From a checkpoint of a small contrastive audio-text model.
Model: log mel input, encoder depths [1, 2, 2].
Training: normuon at rate 0.0076, 1300 steps, batches of 128.
Data: trained on read English sentences (LibriTTS-R), 15625 training examples, 10.6 epochs.
Rows from block 2 of the audio encoder of a small contrastive audio-text model, named by matrix and row number. Each number is 128 + 24 x the weight over its row's rms, rounded and kept within 0 to 255. All counts start at 0. Numbers have three digits each.
After each channel's rows are labels from the 100 clips, of 14976, where the channel reaches its highest value: "strongest on" is what is common among them. Only what is clearly more common there than usual is listed. The data: read English sentences (LibriTTS-R). In brackets: how many of the 100.
# conv: width-5 conv (encoder.blocks.2.conv.weight, 128x128x5, each kernel summed), inputs 0-127

conv.84:164138153094098165143098104129106128125132130141130117086141186157119096121087129099125098151102133125136106143098142159194140095093129097120095127145107157135154130081106085136102140137168164107161140155119148135117129110114127136146122107102120147166133136154110112161133143134089087118131144138125111136149131107117123140105118092089107150137127148137120148121119048139104096079112
strongest on: the word "she" (87); voice: female (81); the word "her" (25)

conv.113:108139109117145125081145135165131101135130107108144146105076143155076116142054114136110159100137166121108122167138156118138152106108083148113123124121145146108193148085162145117100132134132135130125135133086153172096115156100144113132131131080149104131110135105076107113116107107145127135115133142125096124133141138118111150146159152143138128120136054120104132138134105095102083125152
strongest on: the word "she" (77)

conv.36:109121159138132123113135099165126090128098199134110130124119149135070106139147143117085140087126126097117154081108171166151145130131114122137134128110135129122127156102184143095139122096100132113112130101068094151132140158116121133162141128137089146103151155093133105148081100120127140125121146163130103144109107156145098132127152102153165127165132101134108069142116143101110110150103
strongest on: the word "she" (28)

conv.58:141124152148127092160104197161109140167094140107128111104125080130163118113116148138143165132126123127114128113117089126103103113076103110144149076126167141140162122108107143106111125163133101095153117123139099117130119112116103116137119158130138119132119138100112129133135108112088140096160141164119095131141134101076121130113182184140129175134113106071123132086106105136126124078139
strongest on: the word "was" (38)

conv.26:135105122150106126130086103114143147118109112119074143111120147158115116154130177125096116083132158092120152108129153162130164115165106120088157130109112117166117143128177131108125169144127152112136119104114147135126111118113130128097127127111141132125147117137151125182094038132143111117161130093151079122122124065111146121124126091121095147158143114146119101141108110097105128082158
strongest on: the word "she" (26)

conv.112:088082113135135146122096125134118112131121114129117126122099130130116101186133113173148115130174111148105112124097109193175160128112125097124132089143177130139120165115113129107149096083100125158090111130119110094116058123139150165144147116142107088141138154090119133128126131131163185123125124129120150178162146120126159124123164118129158156149125108125107107173128102104118125120139
strongest on: voice: female (79)

conv.34:134120124119106140129121108102143099129127132185146130148131190147120085079138122112157104120112111128117115082082128128122183127139144144168101118112103147148135155159098109116086110099119143067187108117111167112119135127123171124091128118132098137150076132109128130149129131129116137114114131154127112075119098141171128167135094117121132144110094116099118165161125127088124100149144
strongest on: the word "she" (69)