{"n_mels": 64, "spec_augment": false, "encoder_kernel_size": 5, "text_encoder_causal": false, "optimizer": "normuon"}
Rows from block 3 of the audio encoder of a small contrastive audio-text model, named by matrix and row number. Each number is 128 + 32 x the weight over its row's rms, rounded and kept within 0 to 255. All counts start at 0. Numbers have three digits each. After the name is the row's rms in percent of the matrix's.
After each channel's rows are labels from the 100 clips, of 14976, where the channel reaches its highest value: "top examples" is what is common among them. Only what is clearly more common there than usual is listed. The data: read English sentences (LibriTTS-R).
# conv: width-5 conv, stride 2 (encoder.blocks.3.conv.weight, 128x128x5, each kernel summed), inputs 0-127

conv.84 095:142069185101076095138162119098107125158103147043126098132084120155068128134126154126115108151092153127150087214145128158115213142127123136100123165159068121143087149086097128126154116136097081156095140102162141071107081153105136083132136124157142156150129145043132131147139189143146168136148114153179179145110171133143165155171104177208133136135160139134140145157147199112153105103104
top examples: the word "she"; the word "her"

conv.69 098:157107144149130111100211133128086122143089122095151087112159144164097124137141181195157111082123075172168139182125108162083119122164147138075107081156105132126098103125117129117104081067136133143069178067115134114116127130124064174142076085093131118148125128132101125167150169141150146172100161125096132150115159098132164090115158164182165155126116135192114121182144085096121052104207
top examples: the word "she"

conv.59 106:155124108119166158149131117165121150126155191109119126158115123095127156178112083112142144128159086090112117113117132145145144122090176078121119154148189201126134092179205190163100184197154145102162091097140135111193151160134140193124096185106160163149113158126123111095103162195109174108144082079067140101096157140118124113106107113145069100102127164120123104136146084147216108142137
top examples: the word "was"

conv.35 093:101142119111154164119131129139134110154152148105084185147110128096192177099118160084166084155146100159146100151084098198129162123125109136173067127121082140140157103195179130134145156138098130099126097138103106071108229149160147111200176128108179114175160119135121096129166114106081127119121180121162093135129141100095171100076096165138174129114122147185118183124137132164091096201132
top examples: the word "she"

conv.27 106:090138117149072129189172200128155073135133113100163141115104153077093122075143127130132145179128094177150214168131180131083167174106163141083133102130091076163085133113090102136173115087147114175161099152129144098186143155128088136122119089127153157109113104103095089140175084097169125079095129150140105118103070100106160094116089135055110157115098069079127125164138119132133161161103
top examples: the word "she"

conv.101 103:138083120113122119110090102117144085149156144102132140090122114148128161081103099118161186224119207148162116113126160110165162113101123101138121138192050151119111076121163147126105104167143125133117110165094153105154131147164169111141120239078140138091094180155134076102097084154077140132105083181162179134176154094108144150157112108135107075143082156074123102154125129101146117102156
top examples: the word "she"

conv.32 090:095120069129164185111153142154107116160161081154128127090093147136177180221190074135164158147138100140108065173069174126140181148080060101115079110163108170141123085135121112132144096121143112153097186111151133135113179100149171129185149107163152182134112116113121107091124099116148119141181141104175128127169170139134153065121088156101136176146118166155156091157186132137110129134145
top examples: the word "she"

conv.119 110:154103084092157170102112116085113162110129095103121145166129106142158111135139084131061209139100176115138106123169103118133143117114095104091136183096125120143199192189126120171092181107167145104051070132181099108100171096080114121108166101167116140126179092117180161064072110154087124077104145125122095112109138203157128104119121129092139096148105141101130111126124113182151147138089
top examples: the word "was"

conv.104 094:110090141138124107127119110180144145090116156133132133134071142139094157185117148111168064114113092126185162119133097159059140119133101127161130088098176109106167077142078084102089157141111174141105158145108141100128090114126110158101151129136152119144176090148149151157136095094165062138133200102130159212130155067135243200100144151119141152157164100118117151143123175147098174153124
top examples: the word "she"