python train.py --model="contrastive audio-text model" --dataset="read English sentences (LibriTTS-R)" --train_examples=15625 --noise_aug=0.01 --n_mels=64 --hop_length=160 --input="log_mel" --spec_augment=false --win_length=512 --tokenizer="word" --vocab_size=8027 --loss="softmax" --embed_dim=256 --encoder_arch="crnn" --encoder_norm="batchnorm" --encoder_activation="relu" --encoder_depths=[1, 2, 2] --encoder_kernel_size=5 --encoder_stem="single" --encoder_widths=[128, 128, 128] --encoder_rnn_width=128 --encoder_rnn="lstm" --encoder_bidirectional=true --encoder_rnn_residual=true --encoder_rnn_layers=6 --text_encoder_causal=false --text_encoder_width=192 --text_encoder_layers=6 --text_encoder_norm="rmsnorm" --text_encoder_norm_position="pre" --text_encoder_activation="gelu" --text_encoder_mlp_ratio=4 --text_encoder_head_dim=48 --text_encoder_fused_qkv=true --text_encoder_bias="all" --text_encoder_qk_norm=false --text_encoder_parallel_block=false --text_encoder_inner_norm=false --text_encoder_drop_path=0.05 --text_encoder_positions="learned" --residual_init="none" --optimizer="normuon" --muon_scale="match_rms_adamw" --lr=0.0076 --momentum=0.95 --nesterov=true --orthogonalizer="newton_schulz_5" --adamw_lr_other_params=0.0019 --grad_clip=1.0 --steps=1300 --batch_size=128 --epochs=10.6 --lr_schedule="wsd_sqrt" --decay_fraction=0.2 --final_lr_fraction=0 --warmup_steps=20 --weight_decay=0.1 --adamw_weight_decay_other_params=0
Rows from block 4 of the audio encoder of a small contrastive audio-text model, named by matrix and row number. Each number is 50 + 15 x the weight over its row's rms, rounded and kept within 0 to 99. All counts start at 0.
After each channel's rows are labels from the 100 clips, of 14976, where the channel reaches its highest value: "top examples" is what is common among them. Only what is clearly more common there than usual is listed. The data: read English sentences (LibriTTS-R). In brackets: how many of the 100, against the usual share in percent.
# conv: width-5 conv (encoder.blocks.4.conv.weight, 128x128x5, each kernel summed), inputs 0-127

conv.52:64 47 40 72 55 32 44 73 32 57 27 51 49 46 70 46 51 48 47 66 10 79 42 28 51 55 33 31 46 40 52 57 38 40 54 51 59 60 35 38 62 30 38 32 39 34 44 54 46 29 40 62 31 60 57 57 61 46 38 40 41 74 68 58 89 50 11 35 29 48 83 52 47 33 24 55 50 33 60 29 36 26 34 42 40 51 67 33 43 58 79 40 50 48 47 30 09 52 41 50 46 53 31 55 59 06 51 38 32 48 52 51 80 42 51 53 55 41 64 35 45 34 63 47 39 48 53 46
top examples: the word "he" (38 vs 17.3)

conv.115:42 56 28 52 45 53 52 32 57 54 75 78 52 35 52 69 67 43 40 60 72 38 50 58 16 57 92 65 51 34 50 69 47 81 58 53 34 81 45 69 67 44 46 79 36 38 63 34 70 44 46 31 64 61 63 56 47 40 58 48 63 51 24 47 41 46 70 54 46 36 56 74 93 51 79 69 38 54 67 52 65 48 26 53 68 51 63 41 33 35 39 37 23 42 34 69 70 34 57 60 61 49 21 58 48 73 35 40 67 66 39 46 44 37 65 49 71 51 50 28 45 55 49 40 63 46 68 44
top examples: the word "she" (71 vs 8.5); the word "her" (31 vs 7.6); the word "not" (30 vs 9.2)

conv.13:64 47 64 69 87 54 50 21 32 40 63 67 72 58 21 38 43 61 52 61 30 31 64 62 43 22 57 51 61 72 53 59 37 58 37 33 47 43 32 55 25 29 71 43 55 29 54 46 68 46 48 34 73 49 69 46 43 48 49 88 59 62 53 68 53 47 54 23 42 55 52 55 76 79 63 49 28 62 67 34 29 78 50 23 65 46 78 70 46 62 59 36 32 54 44 50 43 61 47 56 57 52 61 42 58 31 56 24 64 54 47 52 33 43 46 25 46 84 44 56 77 37 55 44 34 35 66 44
top examples: the word "she" (72 vs 8.5)

conv.12:43 40 36 64 46 71 48 63 39 36 50 65 43 28 22 42 32 53 63 65 47 36 19 84 28 55 39 44 57 28 43 59 37 54 33 48 32 50 40 56 37 59 49 56 37 06 28 26 36 47 53 58 29 42 78 45 32 75 55 49 61 28 63 20 30 34 58 53 33 35 27 41 47 46 67 37 52 47 47 54 38 33 58 32 48 61 62 73 47 51 51 42 37 48 26 36 69 32 45 79 34 54 44 63 38 18 48 26 55 38 52 67 27 51 84 51 54 56 34 38 51 34 56 60 48 61 30 68
top examples: the word "he" (38 vs 17.3); text has "you" (33 vs 14.6)

conv.63:52 25 29 51 50 34 56 59 48 75 39 63 72 35 77 48 54 47 65 68 51 70 34 77 38 32 53 26 52 62 84 57 46 54 55 58 68 37 32 81 40 55 42 60 50 52 26 53 67 34 29 38 47 52 26 49 19 79 71 34 33 49 62 62 31 41 29 45 44 65 58 71 24 47 59 67 76 47 41 77 53 44 22 69 64 49 62 47 52 48 61 70 25 52 45 57 26 53 70 39 67 40 41 38 69 59 31 81 47 42 36 52 39 62 52 32 51 77 64 39 59 40 39 56 41 48 42 59
top examples: the word "the" (89 vs 49.2)

conv.70:78 43 73 87 45 71 39 39 44 68 71 48 72 35 61 17 42 58 49 36 65 56 43 79 29 45 16 53 69 81 37 55 47 63 58 41 52 30 46 46 49 39 54 47 44 78 85 52 50 28 50 60 48 42 45 60 87 52 61 45 65 44 61 58 52 80 43 32 58 50 66 75 58 51 38 31 45 51 44 63 46 60 61 33 57 46 62 51 46 27 53 34 93 55 47 42 51 57 91 59 47 69 27 57 49 53 56 58 39 47 34 38 57 47 56 61 73 51 56 35 43 53 79 44 56 36 41 56
top examples: the word "his" (30 vs 9.9)

conv.15:57 41 63 74 35 57 62 54 74 55 23 55 44 53 32 52 58 38 18 64 48 61 37 26 49 40 32 63 34 36 30 37 35 20 49 47 41 37 46 12 49 51 38 37 83 22 54 49 49 42 47 69 47 62 49 51 42 58 39 39 40 50 18 52 52 51 38 35 27 56 48 24 59 45 48 79 30 38 44 23 34 46 47 62 26 63 39 34 51 68 31 42 54 48 50 44 68 46 30 66 40 73 06 39 62 66 41 51 53 38 46 41 70 31 46 28 68 34 46 56 46 38 73 24 29 67 42 36
top examples: the word "and" (66 vs 31.5)

conv.100:42 34 63 26 58 49 31 22 31 48 49 39 34 42 53 66 29 64 58 27 62 75 48 70 66 41 36 41 31 61 88 40 61 46 65 52 50 48 64 64 37 61 84 42 29 67 52 61 43 42 38 23 58 41 87 57 56 54 57 70 59 50 38 70 44 54 58 51 45 32 37 61 43 74 41 62 72 71 65 36 65 55 40 59 38 52 47 60 52 53 77 46 44 54 62 54 65 35 54 49 57 52 51 44 42 38 77 79 77 52 75 97 50 56 48 73 41 72 69 63 79 52 35 59 60 43 54 39
top examples: the word "was" (37 vs 15.6)

conv.57:45 38 38 45 56 64 75 59 67 34 34 61 44 34 46 48 25 52 63 69 58 61 34 45 51 32 75 36 60 37 49 76 83 46 33 73 44 61 48 65 55 76 56 47 33 54 62 65 64 53 67 17 43 36 48 45 50 40 86 68 90 54 72 32 45 22 40 38 51 45 54 31 48 73 71 46 65 60 33 63 31 69 55 45 46 63 52 58 65 41 54 73 21 50 56 49 53 81 18 32 46 40 69 44 50 62 26 30 28 64 40 39 47 39 59 42 40 46 48 30 53 22 46 38 38 55 37 57
top examples: the word "said" (47 vs 9.9)

conv.79:42 49 53 39 32 61 76 53 31 63 47 72 58 64 41 33 44 40 55 71 52 45 62 48 32 19 55 52 48 53 40 69 65 54 56 89 47 30 43 35 30 62 46 52 53 50 28 44 42 35 42 54 34 64 68 56 30 56 71 11 39 70 42 60 46 63 70 56 62 52 41 69 40 54 69 67 54 39 41 81 66 58 65 53 25 46 54 42 69 57 50 47 81 61 50 52 44 56 28 18 34 62 58 09 28 50 46 47 37 45 46 48 57 59 24 36 41 68 32 67 46 20 63 60 13 30 60 56
top examples: the word "said" (62 vs 9.9)

conv.101:37 27 77 46 49 60 82 44 71 45 45 56 60 48 68 38 53 59 46 55 53 50 52 58 61 50 59 39 32 55 58 67 24 53 49 42 32 62 99 54 44 30 72 40 36 67 42 51 36 57 41 64 48 44 32 44 81 59 46 78 63 41 40 71 39 79 52 38 61 27 56 69 50 42 28 51 74 81 46 35 43 18 55 39 55 61 46 55 76 63 33 21 54 77 25 59 66 46 66 55 51 43 52 42 51 30 85 63 41 50 43 50 52 64 45 47 74 42 37 71 53 46 60 61 41 71 27 68
top examples: the word "was" (57 vs 15.6)

conv.48:73 39 60 47 44 41 42 53 52 55 31 39 59 80 47 66 24 58 80 45 47 32 40 52 54 64 21 55 49 74 55 26 38 51 84 17 46 49 67 31 49 23 60 41 35 82 40 14 53 33 63 34 34 36 39 71 59 44 43 45 44 45 33 45 64 56 45 30 26 64 69 52 38 44 30 44 39 48 24 54 51 51 28 62 64 36 71 63 81 40 66 32 44 49 36 27 27 43 53 43 30 68 24 33 41 52 53 63 31 61 64 62 48 45 53 46 47 80 44 53 34 40 63 41 50 47 57 24
top examples: the word "she" (29 vs 8.5)

conv.114:26 75 45 37 63 49 55 35 38 56 63 55 28 40 53 52 54 43 51 57 31 26 57 37 47 45 85 43 55 50 36 66 49 62 47 83 51 67 42 45 52 41 68 62 42 38 45 47 39 35 24 44 26 74 55 50 40 63 40 55 39 40 42 53 24 38 54 56 49 36 37 37 40 33 55 65 80 85 47 45 39 42 36 05 41 44 83 27 46 28 36 56 50 36 69 72 37 52 85 55 72 36 45 49 49 37 57 56 69 53 47 52 34 55 39 36 72 35 85 50 52 30 30 77 59 64 32 44
top examples: the word "was" (58 vs 15.6)

conv.85:53 64 35 42 50 64 47 65 41 85 67 79 41 41 32 57 68 28 44 69 47 40 45 77 35 54 79 52 35 40 38 53 56 80 36 54 49 63 43 78 49 75 42 54 40 49 44 53 47 66 64 30 30 63 32 45 67 68 23 56 23 52 67 40 40 19 69 47 33 64 52 42 94 35 70 61 49 39 66 57 51 26 31 55 43 63 16 32 55 33 60 64 47 52 61 66 61 40 42 88 69 47 47 56 37 44 37 37 63 57 53 64 34 45 38 66 62 41 34 52 37 54 40 38 67 42 41 62
top examples: the word "not" (34 vs 9.2)

conv.109:37 44 30 61 52 66 45 77 49 56 60 56 25 46 30 55 39 57 60 49 31 75 26 41 40 28 46 48 40 30 32 43 40 38 54 74 29 83 66 39 48 31 20 52 58 20 48 60 64 52 43 33 48 33 43 34 32 50 44 38 46 67 65 50 52 57 45 37 74 46 33 54 44 35 33 37 64 63 62 50 45 27 34 25 55 44 56 33 62 41 92 34 30 31 39 44 74 29 31 30 61 34 65 29 35 39 39 30 51 34 54 64 42 36 31 31 58 45 55 49 67 52 14 52 64 64 30 44
top examples: the word "his" (28 vs 9.9)

conv.103:24 28 86 58 59 27 49 60 47 30 52 48 57 47 65 70 52 52 43 32 30 86 54 58 59 54 40 53 57 78 48 66 46 48 46 52 58 26 32 42 16 36 67 48 31 76 43 24 54 37 48 50 49 48 52 41 53 40 60 45 66 23 50 47 23 44 45 60 38 43 28 57 36 74 95 69 68 38 42 61 64 61 25 58 39 36 43 47 64 32 57 56 61 55 67 28 34 41 43 57 26 42 59 47 36 62 41 74 52 29 45 55 61 65 81 50 38 84 61 39 47 48 50 66 64 57 47 74
top examples: the word "is" (28 vs 10.4)

conv.124:62 56 22 68 45 68 25 29 56 45 89 63 49 44 30 73 55 36 45 47 21 00 58 51 79 76 46 33 37 44 41 67 67 44 30 75 72 65 12 75 77 62 36 54 37 29 70 72 45 66 58 44 61 62 44 45 58 53 50 56 34 58 44 37 68 39 58 64 39 41 49 46 52 50 49 46 32 65 42 41 37 64 49 32 60 69 63 58 23 55 41 55 71 53 54 39 31 56 49 72 57 73 34 51 62 58 70 45 60 54 44 39 55 57 66 46 41 32 60 60 60 50 40 44 61 44 41 51
top examples: the word "you" (40 vs 14.4)

conv.66:49 50 39 66 45 49 58 64 74 46 43 70 62 51 47 56 55 68 50 41 44 51 70 47 51 37 85 65 40 37 15 50 38 63 42 36 43 37 37 51 43 28 24 66 59 65 67 64 32 80 54 53 46 66 33 65 52 51 41 35 52 52 69 33 38 57 79 49 46 44 23 52 39 37 51 59 36 47 44 35 34 40 81 77 42 52 54 28 30 41 29 56 68 38 64 67 93 25 47 48 26 29 63 59 67 41 44 25 37 89 34 53 73 50 51 68 73 51 27 48 42 34 49 30 46 60 54 51
top examples: the word "i" (47 vs 20.5); the word "you" (40 vs 14.4)

conv.55:61 57 35 54 68 38 42 43 42 55 50 58 40 62 49 44 42 39 43 68 63 53 81 56 59 58 64 80 56 65 52 35 37 67 48 57 37 37 32 72 56 63 52 66 50 53 76 52 82 62 49 55 90 58 74 66 54 48 71 55 35 74 27 65 43 55 27 63 79 68 61 65 35 44 40 70 62 55 62 59 56 61 45 77 59 24 66 63 59 79 58 76 56 42 43 77 43 75 59 20 35 69 35 54 39 46 35 47 57 50 66 65 59 72 32 21 60 39 68 52 64 59 50 49 50 80 67 37
top examples: the word "she" (78 vs 8.5); the word "her" (25 vs 7.6)

conv.92:68 51 51 63 31 43 24 22 48 29 35 71 43 37 73 32 77 48 38 49 44 30 62 49 36 41 56 46 70 76 52 50 59 32 56 58 61 40 71 65 67 62 31 55 74 45 37 51 41 52 58 47 40 80 50 75 46 31 39 45 76 76 49 62 58 48 31 57 36 46 47 11 44 13 49 20 36 46 69 37 43 65 62 66 39 43 63 63 66 54 43 53 43 20 58 41 31 42 46 22 49 68 42 56 50 60 47 36 47 36 34 72 85 45 48 23 58 43 40 63 31 59 34 53 69 69 55 54
top examples: the word "i" (50 vs 20.5)

conv.45:50 21 67 48 72 58 75 57 58 48 38 48 39 38 71 29 37 94 48 48 28 61 58 30 42 19 47 44 52 44 62 77 60 67 53 63 60 49 39 58 65 57 66 61 52 30 70 44 43 72 66 61 56 38 74 81 72 58 55 73 52 59 63 67 60 42 24 56 67 60 44 57 33 37 40 43 50 68 41 76 49 43 46 54 47 55 35 57 65 48 28 61 58 52 55 57 66 47 48 43 52 49 83 55 67 60 59 68 27 56 65 66 54 66 42 24 86 65 92 52 50 55 60 61 75 52 32 65
top examples: the word "was" (53 vs 15.6); the word "his" (29 vs 9.9)

conv.47:56 51 24 46 38 52 46 53 49 46 52 56 78 31 84 44 80 57 65 33 65 42 76 64 61 41 56 41 36 80 72 62 57 56 70 45 60 57 26 56 53 41 39 27 55 55 45 55 25 53 36 60 52 51 58 52 48 83 54 47 60 58 35 48 50 65 78 62 43 47 53 52 68 26 79 85 40 52 42 30 87 80 63 44 48 66 51 45 50 68 23 36 32 50 48 45 56 50 67 63 39 37 40 56 60 69 70 38 59 66 49 51 43 78 53 40 34 72 57 53 60 55 76 88 46 77 42 63
top examples: the word "the" (84 vs 49.2)

conv.113:51 37 48 71 39 53 40 76 81 42 26 35 58 35 44 36 64 37 45 70 63 40 59 69 50 39 61 28 52 37 66 91 92 64 49 61 56 55 54 64 53 73 68 57 67 48 64 55 48 53 58 74 39 45 36 58 68 65 51 50 59 52 89 29 52 72 53 63 51 55 36 50 46 47 73 34 45 50 37 76 63 53 99 83 56 45 54 40 54 69 60 76 52 46 34 42 57 53 40 49 27 66 50 53 45 58 60 36 40 58 40 35 32 42 59 67 46 64 50 38 49 56 60 24 41 56 40 81
top examples: the word "said" (69 vs 9.9)

conv.19:58 29 56 56 55 44 46 23 48 35 30 51 81 68 35 31 18 44 78 40 41 37 17 57 32 73 49 69 77 50 50 60 55 38 54 14 38 38 31 44 42 62 55 51 63 59 63 45 53 50 23 39 50 49 46 44 34 59 57 36 41 44 57 54 39 49 58 19 49 38 49 50 58 49 28 41 56 24 56 43 40 61 29 41 63 23 31 29 17 31 52 47 19 50 22 39 47 65 48 19 36 49 42 57 50 29 36 32 28 21 26 34 44 52 51 44 61 76 53 54 29 61 56 47 56 34 59 45
top examples: the word "he" (59 vs 17.3); the word "you" (34 vs 14.4); the word "was" (34 vs 15.6)

conv.2:46 43 69 70 77 64 59 52 71 67 55 39 58 33 49 37 49 48 62 58 81 29 45 61 79 78 35 46 32 50 43 68 55 36 55 70 43 51 70 52 40 44 94 47 53 26 54 62 62 24 30 57 69 41 58 47 75 44 62 66 53 53 51 59 45 60 47 64 54 37 65 60 56 55 36 56 50 69 48 51 62 39 49 65 52 44 34 45 75 36 62 33 52 97 79 43 58 36 57 73 51 42 55 44 46 47 82 83 53 64 22 33 64 56 25 68 64 57 42 55 45 54 39 33 71 53 73 63
top examples: the word "was" (43 vs 15.6); the word "his" (36 vs 9.9)

conv.43:68 55 66 27 66 26 36 33 61 54 47 49 50 42 61 55 67 40 55 74 33 30 56 70 64 63 40 23 45 42 47 50 71 37 44 77 61 47 64 55 56 69 54 55 58 48 52 30 37 60 42 59 63 57 65 54 68 61 57 79 22 33 77 45 41 54 44 50 55 38 64 36 73 34 42 59 45 80 55 78 26 45 44 66 30 48 69 35 71 38 32 55 53 55 66 50 75 47 43 90 67 28 47 46 35 41 54 71 55 54 30 64 69 54 87 36 41 28 49 73 59 75 28 42 31 55 58 68
top examples: the word "was" (47 vs 15.6); the word "his" (26 vs 9.9)

conv.94:26 53 65 35 86 55 22 46 39 59 74 50 39 25 37 59 39 56 56 53 48 54 54 32 24 65 53 45 58 50 24 58 76 66 77 60 58 18 57 72 54 59 38 48 48 40 56 69 30 53 37 48 60 63 35 49 87 58 43 60 61 54 19 90 65 23 44 56 48 62 32 62 41 59 58 47 52 68 34 51 14 22 28 45 51 51 49 55 44 63 82 70 56 47 62 45 64 53 66 73 38 52 47 63 47 52 36 67 47 69 28 61 64 44 54 79 63 44 60 57 48 43 39 51 71 58 43 58
top examples: the word "he" (42 vs 17.3); the word "you" (35 vs 14.4)

conv.59:51 61 59 45 50 48 35 55 59 48 65 46 37 49 43 57 84 48 34 40 49 65 24 63 38 62 61 36 61 35 30 47 58 38 69 54 51 70 34 68 71 42 68 55 45 39 51 37 48 49 42 31 62 88 54 47 51 57 49 45 73 44 13 57 66 27 31 52 32 58 35 28 62 31 45 55 26 35 63 29 33 42 32 34 57 50 55 39 64 39 56 53 54 66 67 78 73 66 54 74 62 38 38 49 47 73 43 64 66 82 63 59 65 46 61 72 46 40 57 28 54 56 48 83 89 82 74 54
top examples: the word "she" (44 vs 8.5)

conv.33:49 85 47 40 55 59 49 58 45 55 63 25 42 37 42 48 46 52 45 58 41 45 55 88 88 72 64 56 71 53 80 70 51 47 49 54 46 39 68 36 52 50 36 58 37 48 62 68 29 44 39 28 62 51 39 48 59 44 27 80 15 45 68 48 32 72 76 68 60 41 39 52 35 65 41 45 32 63 37 64 48 53 47 99 47 51 30 61 40 25 48 39 10 51 33 37 59 55 58 56 34 32 54 35 51 42 34 25 58 43 54 52 40 63 25 52 40 70 42 56 50 63 48 38 54 29 70 51
top examples: the word "was" (35 vs 15.6); the word "as" (27 vs 7); the word "his" (25 vs 9.9)

conv.96:44 63 69 56 74 65 62 50 63 44 44 66 55 31 40 41 41 42 77 45 50 08 35 79 61 85 53 59 57 65 48 48 53 22 63 51 54 59 61 77 43 34 31 45 36 48 42 37 50 28 50 44 71 60 58 50 73 67 69 41 31 30 44 49 55 25 75 67 53 36 45 67 45 44 28 49 55 55 47 24 49 40 60 57 33 61 43 27 48 38 91 32 69 79 13 52 53 36 72 30 57 52 24 61 54 66 54 47 41 25 41 51 33 61 39 58 75 46 54 63 38 59 39 48 42 54 61 47
top examples: the word "you" (62 vs 14.4)